config.toml
encoder_arch = "swin"
model = "contrastive image-text model"
dataset = "photos with spoken descriptions (Open Images, Localized Narratives)"
train_examples = 50862
image_size = 48
crop_scale_min = 1
horizontal_flip = true
translate = 0.12
cutout = 0.25
tokenizer = "word"
vocab_size = 4585
loss = "softmax"
embed_dim = 128
encoder_norm = "rmsnorm"
encoder_norm_position = "sandwich"
encoder_activation = "gelu"
encoder_mlp_ratio = 4
encoder_head_dim = 64
encoder_fused_qkv = false
encoder_bias = "all"
encoder_qk_norm = false
encoder_parallel_block = false
encoder_inner_norm = false
encoder_patch_size = [2, 2]
encoder_depths = [2, 2, 2, 2]
encoder_widths = [96, 192, 384, 768]
text_encoder_causal = false
text_encoder_width = 256
text_encoder_layers = 6
text_encoder_norm = "rmsnorm"
text_encoder_norm_position = "pre"
text_encoder_activation = "gelu"
text_encoder_mlp_ratio = 4
text_encoder_head_dim = 64
text_encoder_fused_qkv = false
text_encoder_bias = "none"
text_encoder_qk_norm = false
text_encoder_layer_scale_init = 0.1
text_encoder_parallel_block = false
text_encoder_inner_norm = false
text_encoder_drop_path = 0.15
text_encoder_positions = "learned"
init = "xavier_uniform"
residual_init = "none"
optimizer = "soap"
beta2 = 0.99
lr = 0.0016
beta1 = 0.95
shampoo_beta = 0.95
eps = 1e-08
precondition_frequency = 32
max_precond_dim = 512
one_sided = true
adamw_lr_other_params = 0.00084
grad_clip = 0.5
steps = 4600
batch_size = 128
epochs = 11.6
lr_schedule = "wsd"
decay_fraction = 0.2
final_lr_fraction = 0.1
warmup_steps = 920
weight_decay = 0.1
adamw_weight_decay_other_params = 0.05
Rows from block 2 of the image encoder of a small contrastive image-text model, named by matrix and row number. Rows with one number belong to one neuron. Each number is 128 + 32 x the weight over its row's rms, rounded and kept within 0 to 255. All counts start at 0. Numbers have three digits each.
After each neuron's rows are labels from the 100 images, of 14976, where the neuron reaches its highest value: "strongest on" is what is common among them; "colour at peak" is the nearest of a few named colours to the mean colour under the peak. Only what is clearly more common there than usual is listed. The data: photos with spoken descriptions (Open Images, Localized Narratives).
# fc1: MLP up (encoder.blocks.2.mlp.fc1.weight, 768x192), inputs 0-95
# fc2: MLP down (encoder.blocks.2.mlp.fc2.weight, 192x768, transposed), outputs 0-95

fc1.199:094130072136096121117112103147074126117175096049102103228120099123103134159124125162161107099202130098142090116186183104102139156105103110124108058108131159127124138132153114114129086112119109125159135132114131153082098136104121134105095166145142151115109116116126146150112124080132170165
fc2.199:132111116116104072041149162110165119133084087086148160082100115085116139140126105112150125112149176106115145110072094060129109034143062141173172143124112167109140140098179122125159146060139146128167104136163087123130161086158140096170132089130118116109138222182108098133162089115112051130
strongest on: text has "people"
colour at peak: red

fc1.532:091167128198135188148156173110132114133154168108094135114081134130103131115149191159152124174163138140150132151155086145119093161168153180159114040166090134135143112092165149171110150147126137119168083043154119134124148171162114124212074119126058146094140148145139127166108144166146169101
fc2.532:134152108084148089239190130142098145129139176149103150096114119149123103173144059173122175143090124138136104152076090135107110140153155145065142186038102142091115100123135088109076114113183125146130127171095069081129141159154089164118166136119126130161112080139104105052107138141095133151
strongest on: text has "man"
colour at peak: black

fc1.652:091127085106168154124142138082167159159075128069148109163147145085066097169120188161134137163166141112125151134110159080157112197077160132117165076160094156155120141179164095053110090130115122158095157061090108147094135169168099120169169104068108103123136154131168123140142124157208166155
fc2.652:139109190151095145106102079167067109153085186127118149156134114104131154076136091105076109129086069150143103164136122146123111165175151095160085175132130063106186107095150108185082129152168121144120129124129102081102086150152086143114130130165128255187077134125134120143115181139101138102
strongest on: text has "standing"; text has "people"
colour at peak: blue

fc1.515:098139124149138155168147166175122082169106112143149094111144149169172099153090155137163079104101137110097174112117091123165184142113099118095146123126143154160131064124089195123093152118105120173122131149100155162126130169172165113166084045085091126138137143088078116141126109100114121079
fc2.515:097175149062147119194134131090139127118136144142096164126106160142159123133134095135084124075066130153197126145174138160131099132124102114170094150133094037135163163158124115152101060177218145129129077117170106123118061121103098157154142157186137201099113076144128146161104162153142095097
strongest on: text has "people"; text has "sitting"
colour at peak: brown

fc1.646:107158102085174074072117059168097092089143104098117105166100148147177165120147132130083141059155173079171106121118118140175130128150126168174029113066125091052124205121116076109080142145184190121085144144103110125132127087035100125065142130086154141142089155135112127144135127132126145173
fc2.646:123150131141099112118183123050170147102055125133127136143074082156108150101102145066108120193128118173204129158132124120134130166161171136092173075064122129179139077124158156155113101187181150118136153127080176166141158126096141162144159167122116130119140106090112128170158151018117119165
strongest on: text has "flowers"
colour at peak: black

fc1.194:114109085160097108164121212140116171160116151093098159147133096140079107090118139156107095096105165145132156107126111103136117177100089104193111161146152156118153088117139083140069147099156079205181133172104186136132090118096111088107082196119151120109154122193088125160132172166143147139
fc2.194:146188105101146139136202118128119105104124085168070102137104122128126090149149086138070094159135158090149080128113085140115112124160101114159129099052117126140154081184125125140110125132131192064159111129131132182138180103131085152096102149213136143141126168127140111169148134189134048111
strongest on: text has "red"
colour at peak: red

fc1.174:128183098186157131129161150162137119153194155126045190141121118118133066131100155090110096131161057119130089121081151121109159138126123139159118127122142091136178141081182147142119163094156122150083115155106097188111126110193119136141182165154118143121083195116105127109175130127067169049
fc2.174:142168156072136123222142126083139141109132097141119153138092111190109172111180044091136204132124184094122124160106123166138105141150117149117160150151129154148137086148126093123152125117255130107189144124138124126202116204115124128101155145061157158141075120162094102159154103174070066176
strongest on: text has "dark"
colour at peak: black

fc1.477:130141124170125101102119194109124054108167084183101122124120090108152124133118109174132099161129040096125153156192126123133091138177191144082125163093110092125126138140122145123200082137180124163129121064123137081092138150109199115115168112117138237131099149126195168125144158123106143088
fc2.477:125186152186116193120112130115118117176116129115181134133157102120081163124180060152091117141112177122118148155088083160169132151106133158082141134109182141205079185105150085146071201114128089138150120122127118110134157183135094116086148083172117188127140132085126089166103103111188154124
strongest on: text has "trees"; text has "sky"; text has "plants"; text has "grass"
colour at peak: brown

fc1.322:170127179154111176148154173149114109165124093091166122106120135038127142121107099113131132038122100132096149111139113142119109123058130118143094156159109127142154090159066132119067108104118095187118142158150148167073163047164149142156140151135156138147123134197137114167063062106184139102
fc2.322:118129090116110150063167163112128170120141099172151165094112109092152083054159152072124123102166139149157154134121155093090143122117058120123150095186086107157117149108131095128149101161099135102129136117129120151155170146128136137115137062086207120142151093173070183179148098112140105164
strongest on: text has "wearing"; text has "man"
colour at peak: grey

fc1.351:157113088144138140143101137144161119094114192124115150118090100101145114143221150125135087149070122100114094160133115117110131121118109133185080098114171113142133152146136060087147115173157171121123076161141123088135129078108182130181145155129070147147136094179211146125080079127073028154
fc2.351:111170168144137138109089101079165146132091168155123094118176114117127156112091069188046143116138118139138133131080094168161170102075143110097123128175175160195083138095164158107095181134132093153117119126114083101119173102131105112177127122126137106115163108086108177142136084060129107136
strongest on: text has "sky"
colour at peak: white

fc1.718:160118147154092125166123148126133137123171142138081147112122164176162069147148068111153095106090100178137103106180090108075145138164152116129131158127155107134124117154151140124088158140185173079161087200123105160106098089142212110123195070133116085117128145148118079149148076120083059144
fc2.718:095088142099159101119115110093084133136133140190107132156120147155106139116137129141084149069129136139130220106144132112209112062157086138183153180168123093200063115123161123126127133164135157107143166117177092126082152178072143103143127110114132097124125137113129113156184116127071120146
strongest on: text has "sky"; text has "trees"; text has "clouds"; text has "water"
colour at peak: pink

fc1.625:212101153122114157138104138082180110186095155111102120044207137145069091148107136173152147116169086172149183106133120179134097079163112119131095104201103121170125123135142134128057108147108150144127066157101130141046170175162173096126129146178109118176179138146173150100091095110177131105
fc2.625:158068105105145161190165110152070103213161139187171166131137138109126150091095107106140071126113141115126143135143075138100148162122082106069122114108126100119166178104115125103135158124153130107211132181120146059125173157133105124167086094118099103104084139183105097115095197117147207148
strongest on: text has "wearing"
colour at peak: brown

fc1.424:157162155162119117176146122113101139148100108135118156136095147096097124085083160153148121120178159185131123160162118095133123181115116111195112083095143182088085127102128152155100136179096161075104142070154166106087193132128104148147130178100108102095151145103160122124131106133153122132
fc2.424:154052178174125136156100048149138113111080142175145143113150098098145133132151162132139147122091095148146097172126111156104123098112164156091140184071097146109158100124126129201099116095142104159160131107106042110142139109150098117079161111134100173167178080099109136090162144053094082132
strongest on: text has "lights"
colour at peak: blue

fc1.127:131092136147120071124108077142145093067086157138128138136119106181103184173165110066108152144089134188178136133185102107100064141168095097191121010092112095131143165090136129128108086121108110119106150161169131155109091076100157130090110106087168169160184191096121114100106101165101168053
fc2.127:158170111110128180119145152145062113099118099099164102144103114105127129166108181165125115143116109092103145147101140104107137153091157124069113135114197107129102129076142138153084126122095124101135116121089153137179160110096079189108130119108058153131059069134109147210105106120169135192
strongest on: text has "flowers"
colour at peak: black

fc1.711:084072151137087150079134142164112155146064085093137137216099134084097138140146073184112168093133152134146159106205104104099138116093146131110131145111129133085140091120113098145091129101169116176146099091190103102101115044083103059089114155159126109138151160160157135218146140143143147164
fc2.711:115094092124174127123144152113127082110091139102071156115144117119132083108136136150078166171156114120129119173106095080149073152137113157143118120060086136126145067122071138120165065129077131133107134087104135180094099153165105169119131162157082138143137162138093117144098126176117085094
strongest on: text has "wearing"
colour at peak: red

fc1.64:109145154068096084124109108096117118123150118096120195144112119139128161205124055127098092143131110056160129155127145134099086129136192113210105079134061114099187197141119145170090120120133113143105139134143162121144181127079118180061112137096139161176099155096143122136112122148155169165
fc2.64:121143133160107155110142067102105153126117130088189075133116108117119166107149130093094154133134113084078119143105154134112140175140090141068141159114205137157087187072162140117093172106150107175071099106119156117126145133136126137099158065147038136166082146119119096165120121073117133107
strongest on: text has "plants"; text has "flowers"
colour at peak: brown

fc1.381:132114172139139221116155122174123146142156104094106166108103152109067144093090142085172119095167118131094220106101141130086082143150094113171159071159096121113090121132163135105178115134094109148098099142155145107111124091145141147157168167109118085091105113182190114120093125125151160128
fc2.381:115119193158107120120139088118138221127105170152199118121143110114115054156093150164128134072147152116149136147099164164132157111105121166066035081147076126139151125119163134163112137167115110073152139113091089111120168146197098137163112056154170106180109110221096128157134156129150158148
strongest on: text has "man"; text has "wearing"
colour at peak: brown

fc1.74:090073145085133159108102147069126098160126116118111164126144136095115099137181134134137125163159100080169125128166179102107096152114135151133144086150125174098084077135128126056167126094111180155118132137188105100138135146158100066165119137078099106154114113136144110079137102152188126151
fc2.74:073169132151159195097070113108110149137197121057132086140144054089153120110148118139118148135177158115107081114119201115141117158131169106072114130142158113156143141151113135102193225113161161133150125149117164167094120125159119132132194136141092069105154148165123087112139084112131154139
strongest on: text has "people"; text has "grass"; text has "ground"
colour at peak: grey

fc1.707:134152121128117150134137152149168146100148131055057149098183137100076086125101195189164118187168116146116177149117132122135083167135163139194180109128098165087174180088210114102059138117107108176169085078151161141111146158196083087148194088106132147096129124150159121165185125137155158142
fc2.707:129144155099117115172105055152099111173147180194178194128154167139128137098103097166091108177090119151167083145087134188113147142100097145182103147104123059119175085166108129161112127171181146123160102163163150097089129137069148157158077186130159154200068133171120113078116221120123153147
strongest on: text has "man"; text has "lights"
colour at peak: black

fc1.753:119133137085163148124135149136181103154117141121121157133140136130125096142075152124157105148125158099110130144137116123138101198110112095130145041150137133142142128111136139095054132139127105163152116073097175104102170178180161108184143088132116077160152127142136100092090155073117152164
fc2.753:158067099090133161175136120145082125187095232135116133144135170123129150152162152137106136131112103127134080172146163185171144121121138122117088144154131116142158131128151118152096148125087109125150127121106111121106141137095083213162137172134153199156114127110144097166193144153118128105
strongest on: text has "people"; text has "standing"; text has "front"
colour at peak: black

fc1.34:156154199125113180115192157162132068111120140111146137131133098172135108151111101105093147128142123174112143134150114109111155134100178120097149138173125097113142126135074147139129155112181116090130097174119098159202194101179139139122156077156110070130115135161105070151075140147135176107
fc2.34:101149042105179167081072108030094149142152111191088143175182137141119131090144138081141138118119153124109154111120127142195121127096141135075190171118126148166115171131137128141152150081130156149192169125121097177091116168070134111121203111121153127129109180120139120107145090157097165150
strongest on: text has "grass"
colour at peak: brown

fc1.632:134059158095142194165130134109152138175100091027160123115176116067089148149092167165145121142181122170116164085134152098127140141139117102137129072211126116156176122175157111165112085087123136171107119113146195130073101089111113057162160181106170106088108126170168153133102103114208138146
fc2.632:070103189137122099138143103183125143133128175182195165163144117124142120106099149111114111088116162082104078160089135127130169116101135167111118074159083131144147110128121094106153149186125135109178124155173094096114124084152080126167072077166170176158106151191079172168171118155117112125
strongest on: text has "standing"; text has "wearing"; text has "man"
colour at peak: brown

fc1.687:157156105145125070083123151173100133098157131157124151072110152188075164100130115098052132171123131087093128183084127144114089144146176130115033151146121115091141145147083096138108115165179116147135110124110113158163102150120148142103084081143185226100114139090195138157120140166133083037
fc2.687:101163143187143168102185133141078160152133086098129133121059046142130109149152205137132090171095135135153154171123188114134085129087134127138119132152125082166121142137099139160063168167078113124096095099132140083093089167104105170085106118144104176101143103115137110134154118106117119166
strongest on: text has "flowers"; text has "plants"
colour at peak: orange

fc1.328:169103174144116151157114104114165121187111097081184157119167095059091161129091124150143111092156107172156185119172125109120133135124095071153127077238130145130179169200171118116098086131099121154051053180139157160080135088132144098138176141147161117120120115169160151154109071099188119145
fc2.328:106050123076138139121136138167163167147079123169159155162122055113132138093087164070094109053143128068075135163117109108132160130098129172107098111157118136115164117132122107116189162158115117109185133145149136098083151115164083137181117084148188102145115161213109161167160107130111139149
strongest on: text has "wearing"; text has "man"
colour at peak: grey

fc1.412:202159151108185186133094075103141166136185153167095157113126111074094139105103081144111133103164078135185090189081107140106120163142172174097109194073093166121082118151126095135133134133119114155131086097163141117137144126086112115092114134082064157112113151121128166154182066113090048081
fc2.412:094144120189161148148107123073121170133118163114132119145139098139155105149157123151109163161120128131162093133144135120112162080148146134100191103137153109166076210060097164113107219151144145082108141123121104083110132132145144152145123091157044158129141079142097112085109094104162144182
strongest on: text has "grass"; text has "ground"
colour at peak: grey

fc1.518:126132153140073122169117130181082105103097183144108127153120127171116099200140144116040138096073086090097163110102145102138143110156189157141142151149142098156156162164135194132150058144113089154124129116149152121076118057146156157104122121127151134127178180134154130085114122168164122080
fc2.518:107165073192105115130108086093131145160102098181120162152093143159124189136145093142122124161145124097079132168107076137116091152103092143090105152099160107112153106060142084109083160127178121182127118139107138149175133184104128115066179087200084146114103103100086125163131124089103139170
strongest on: text has "plants"
colour at peak: grey

fc1.375:087149153097099088135137132134098115152125139100139132137122091167091157112124125134118144115086158112134142142092098147120085165143102175166061067117091126054164147132116075143064100154202130085138121161110086092125116113046136158037109120101115121158106153093125101143076122123140136062
fc2.375:135103109115100124116173117130079141075104109177131116114081031111092146149115135129137094115167099119174176134133104145107119146124140110149141129096153177149131080123160103129112116121154099146067174167112170155150102149132110163116160127096106140094134135134086113182204097099061108151
strongest on: text has "flowers"; text has "plants"; text has "leaves"
colour at peak: black

fc1.180:159132099154078140095154145127122211147125120121145153175087055114077128102087190158099097128109165154149098069108100108114150136097120138175095145106148144129162147175123086158081136120170084151119089198190165143095146096101112097109111163182118130083154126148183166173166142134077136158
fc2.180:073176121141141185157131079053136111154112140125106144139124153187118088096107093159074190129130126088132095143165068113152057125172115131123145092082045058138088086106130151071137104116113194085139105126101103111101103132149124099109078110122165163156156169141097127148088142188069025150
strongest on: text has "red"
colour at peak: red

fc1.275:131129091145079150186178171148122144129135100115143119087182167108124084159162087089126152058146089144030061099101137155127174090136055152123204132119085125150125130169120150094102193091087095105121182136166078176089166178174116127136118103129128118114096142133086144112140108108119089105
fc2.275:121180147113178119169091126088128117186110121135137160151085123188126158141120105172143101088096093180194173128148132139123089141175150144163065175120156041125152143120124117165128073169209139133119120096147116122111056118106122118137142156162175226129133111119145157186116149174167153126
strongest on: text has "wall"; text has "wearing"
colour at peak: grey

fc1.291:115142116122099142189150117134111192129121128127162115137142115040124123064127146115140137121142155139144109133090144129081119163049134118175125098190087187083060156164163128164094057177120152115103070068077117102100097116123129179127141135091110083119136144078137146153166118119112178147
fc2.291:124083179117103139102134051156145120075135172138100185123118122100079184115092135127093082140112155168115163157170141130114065099134134113140077163090197132157180082142157189169086106170140155147084154179187154135134177136088137126083110126162115113134093143131124097109187144114147147128
strongest on: text has "lights"
colour at peak: blue

fc1.86:107122111118031138087154102186160069141187164079187148088086148122187131106098146111150144156071105144157169157159103135087145115142145106131166088153157117127163158103134148143138119092146137096133088168115130171127167072088142114095117142130156122190160147169124169146123125145139178045
fc2.86:086111047126169129114107159091094106088123090130156094144140148136139140096161053166093059135155138080056138146119138099126171160126084138089174155145168186139080150088134126114119143054089092136095120090157154171170147150098152157109128101111117095115156156098115144167210084135093153117
strongest on: text has "trees"; text has "plants"; text has "grass"
colour at peak: brown

fc1.88:131136176097116127162130108121180139108093109088138135150105132087172156166150158112170161135148162139138120167149106157119095138104160172148078101119113175136109121080042136150085133153160114097106088075116185105123149151093099169158171145152116063169126169106144110157150100116153208119
fc2.88:160114147142115141154150092190131129108153122128143149083108143134143096138095138131135103170154107092132104131106111113100100155140125100063093132126113140060200087123132126164060099145122143120139128128139086075116164162168118136048203111079104137162105099147116077162139170113119122096
strongest on: text has "lights"
colour at peak: blue

fc1.390:079136091137110123105120122165100125104149111132084158166104119165135155177114073172123122141147119079142143186122114200097090120163126110134090105111126127102101140097088133134068102187122117080171156141165099133146183087104112154097147151115176142177131164106164152171086120155082132152
fc2.390:129161152205097087093103143094120129114128122116165085091108143087053163117161114088141081123127150127090139112092133167119120104088095142113163144114163115164123207066159065125134147097122134145081059144125090115163154163166148120129109077106090154157128175102103090156197126118140127133
strongest on: text has "plants"; text has "flowers"
colour at peak: brown; black

fc1.723:136175116161186131132152148113150127120097187156103148095090121146156115043147155119167162168183101132157125174075144092100153143120150184096089123099183194120098160125164154182125094087107172120068141058104058128144110104157115096154097156139091067093076162141094086149168112177165101098
fc2.723:094144162102204100175186117102169155089120189129111135118119138172097147121162106142125227111113140130138128155076121200099089106154138168116153173108127154111078129150134079092147182153193110113159079167108116110161122158091121127143128152094133101119094091122110104121111071107051178137
strongest on: text has "dark"
colour at peak: black

fc1.200:125136186143107147205134086134141116118132098121109187147108162103139113133062158150146133128128133101159119119164129128130155160124150105187137084175119196128063108063092192168103102213143184090149090085134161090116117144151105171189123199116092086126166162098105091165147127151165193107
fc2.200:191061170121142139115093108170153145080123116167166158142143119150122106137118138148129154145139119091131116141107140114105113176108140109045095229069129119138185056124130160132099095108082104133127127127120072090141154119143109116066171089143084138153156077137122076114166134116057108092
strongest on: text has "lights"
colour at peak: blue; purple

fc1.668:100145134118103159097173105091165151111123120107110203092167158109112152062146107159172060130154140148145150084172145147101177130158139075129151133148105115127139136165118101106094088131163058128039085110136111144082124093111133142149151173147103131106152078162136146153102066082172175086
fc2.668:097115135127168150140059132175094087159169116183145123144114089100097150063141120151118075115123098059111100125103119143096134146162122106107131140179162087099143114119155142139138146184188187104191133138139152116132153143116089107144142170116139143128072162160167097155165196112124195130
strongest on: text has "man"
colour at peak: black

fc1.93:074172177128110041117062078130101151137134107083147124154103177163116186131160079115105130151087142079172115141108158118116096145145200093145074125116140074090147142163105052118107123143131107138102143129120090097114135064091132174116104103129142146109142191087122122118127157082165116118
fc2.93:129118132158081180105134173091094162103103090122124148106130043126085148157155173102057109165082120092153207143133150100127149116173134135075144101089190164134107121049157149199077161167173151123098091118160128128129145131160108127123114125144061167167106099125099128122087071100124122178
strongest on: text has "flowers"
colour at peak: brown

fc1.462:096142128153120149124199131129168116134183131059187156060104105124134134102077111117098167140159150079124099137178153162112080139080159141119140116137092158131089128181136082117125142112157097140108123113111124082178135166154108110114095169096116105178045155103133092152159154218131113106
fc2.462:072147090085095161113073117102105173106180064146145097201084159091063134194161135097106174154166151039082118085129085096124110163071116124132159164118146155126106188089141127150120213113115102152131119091138182156116117087132134136146146045131102103161133157149146131109149084071134114146
strongest on: text has "grass"; text has "ground"
colour at peak: grey

fc1.290:114123110132106113194158175145143151077142112115105138134165162175187057154134094105148118098130142144067137122069086137162140144176105116050144095146107213155159106147129134110190136124113110141130121172191101125136124167184165137124137052103141106136215143158088090086128071134111086100
fc2.290:127180151083118118153108105120104105118169130185149204134094173141131169150131123139063096099049091119183145151163176100118101105159116110149096158157058065111150115129100129184120082188153124143183071108141141145156071142099082133180116131202076151085117081135071171192153140078109102143
strongest on: text has "sky"
colour at peak: grey

fc1.14:141149175158162111101113191109162093099160105139100140158080124151116119184143130198135133194123136136117140143174172126118087083108192162114169102091146100095137149162128140104145125085128149134080146126168099067128136146141167077171177102126128149104066129136107122112129115120142130099
fc2.14:136143109138133195138090069117073137144116137158142161143186141086086179093198150097085151137148152144133101133077123093127153173180112142051123122108143147131144171080159144125089148153208130171154128104118171172083121128102108064119173107209104153117133115087144119151080155127130162131
strongest on: text has "grass"; text has "trees"; text has "ground"
colour at peak: grey

fc1.31:137198140116102124196176086090103126138107128106134162191128099171084212109070099157058148169108128160173151132116136112113173162162116130192110143110130118150192120078142136117054117197144169107152126135136173125140127167047168157079099154157141111130103144082165133102122162137140144141
fc2.31:166127110178108167102108084114122194073098142139118146077136084096111138126161131120163104137121145117146119138136127130070103103154125126088137135118190145187128193105165158143094142097114083163116141158128160156121143103127098156096096073139117141143138122111058093173122090098159166095
strongest on: text has "plants"
colour at peak: black

fc1.320:141154132112126123131177150181176106133099162105099121119183162139162128161111150070149139138081158113147166078118072107107120188163080078131173156129143163152166094106102177141094116126137177186076116093073141090107162133199150104162142118147165097164166080115153134154134090119162108133
fc2.320:120143153115137119133112150123114129134150095153111194094088162164105126146084119169134096098076119126157138174128193127165108110110150135166046169155086061122138135110092102210102064197135154079206112123135143126133078117092140160080113159161082195119126100127060180145117143135098093114
strongest on: text has "wall"; text has "man"
colour at peak: grey

fc1.754:110154087142150120086170203109161165144146128094152099096094102145130118096143111124112112107185124128178112108145086143108149126083137111092128163196065117121099169166086106137089144095129133185082138077145158100124114075078134105219110151140113122122069133191089169136073048107159128163
fc2.754:055099130118126173061121140138129111135135114169143155122161109063140116080039131127108035073101136109122113169147062118136164100115150106132139102127106105176164110119098115096140159145178083104188101148193112089118147141203163131099154087092105094128168125162165134112144140118115127122
strongest on: text has "wearing"; text has "man"
colour at peak: brown

fc1.130:121134178179134191106169078157162133140132129123164169138097119080136135105097129095167127059130091153158193094173147143126148083074115126159135048124123190175073137140142148082177112079113098112076112133118140163130103080150148166177129167110159076149097134194104090148107042102173178119
fc2.130:192098124144137135072121179113136186136077165184113116103140106091110094133131160121138138112111179166104164130102167070071140178150083159117092114181116099102151122129116109177140109215109118124126154082109157103128135162183109111093116093065190118130117117170134152155130066154120156145
strongest on: text has "wearing"; text has "man"
colour at peak: grey; pink

fc1.567:087137106124140120109112114154129153097083103104113134120143126073157103156087164124143138187158150127083102134121144119136085139071087115116148114114103142145140142150140141053114150158131143135174178119127123120167106113157072085192167159138107061109150136203191078131107188172125138179
fc2.567:157103140109112147103116118120124118167158181120111142131160180094123172117137140145143086081093091157170091134156171170171114157152155169184109186209128122134153112108109081187126167112141134105106122132150104173091193128145125156125122127095140211168055136129124118124164160145154160130
strongest on: text has "people"; text has "grass"
colour at peak: brown

fc1.33:141184097102145087100142087056118110152140072184121101168139094103134157144100120176111090188114110152131060159170090160139124134161170161122075093095134143044084078126113173153126111130158141147124176075098190129153120168095155169080170136127139119120107122107111120104148107171080128189
fc2.33:141105108150111150147130106122157134102065168147134158117178101112111154047168155121114133073113155118128126170125102161145149111138138157095185137095132168134143188112167134152056151173142138113129125167131075137124170101117107107117117117202125205133107104099109092119077097085203175105
strongest on: text has "plants"
colour at peak: black

fc1.228:124114104093130121111114117153159133111148124125131158108145139108128158076103102154144104074142158163154086142119090162098158097197135129095109123196113057162071170157081104116155168128179125124119081122159118156145053099138179110192156189145110158135143131116169116116071062040159141095
fc2.228:114075157135144167145134144157075101183148106156109135117175123105086131131071083148165044161153189107116108143145126147155148162127110118102157113078133144119168177103143153135111125114185119081132147112112108095177160121157116111171163113091138108116085165211130162102135138130133178116
strongest on: text has "wearing"
colour at peak: brown; black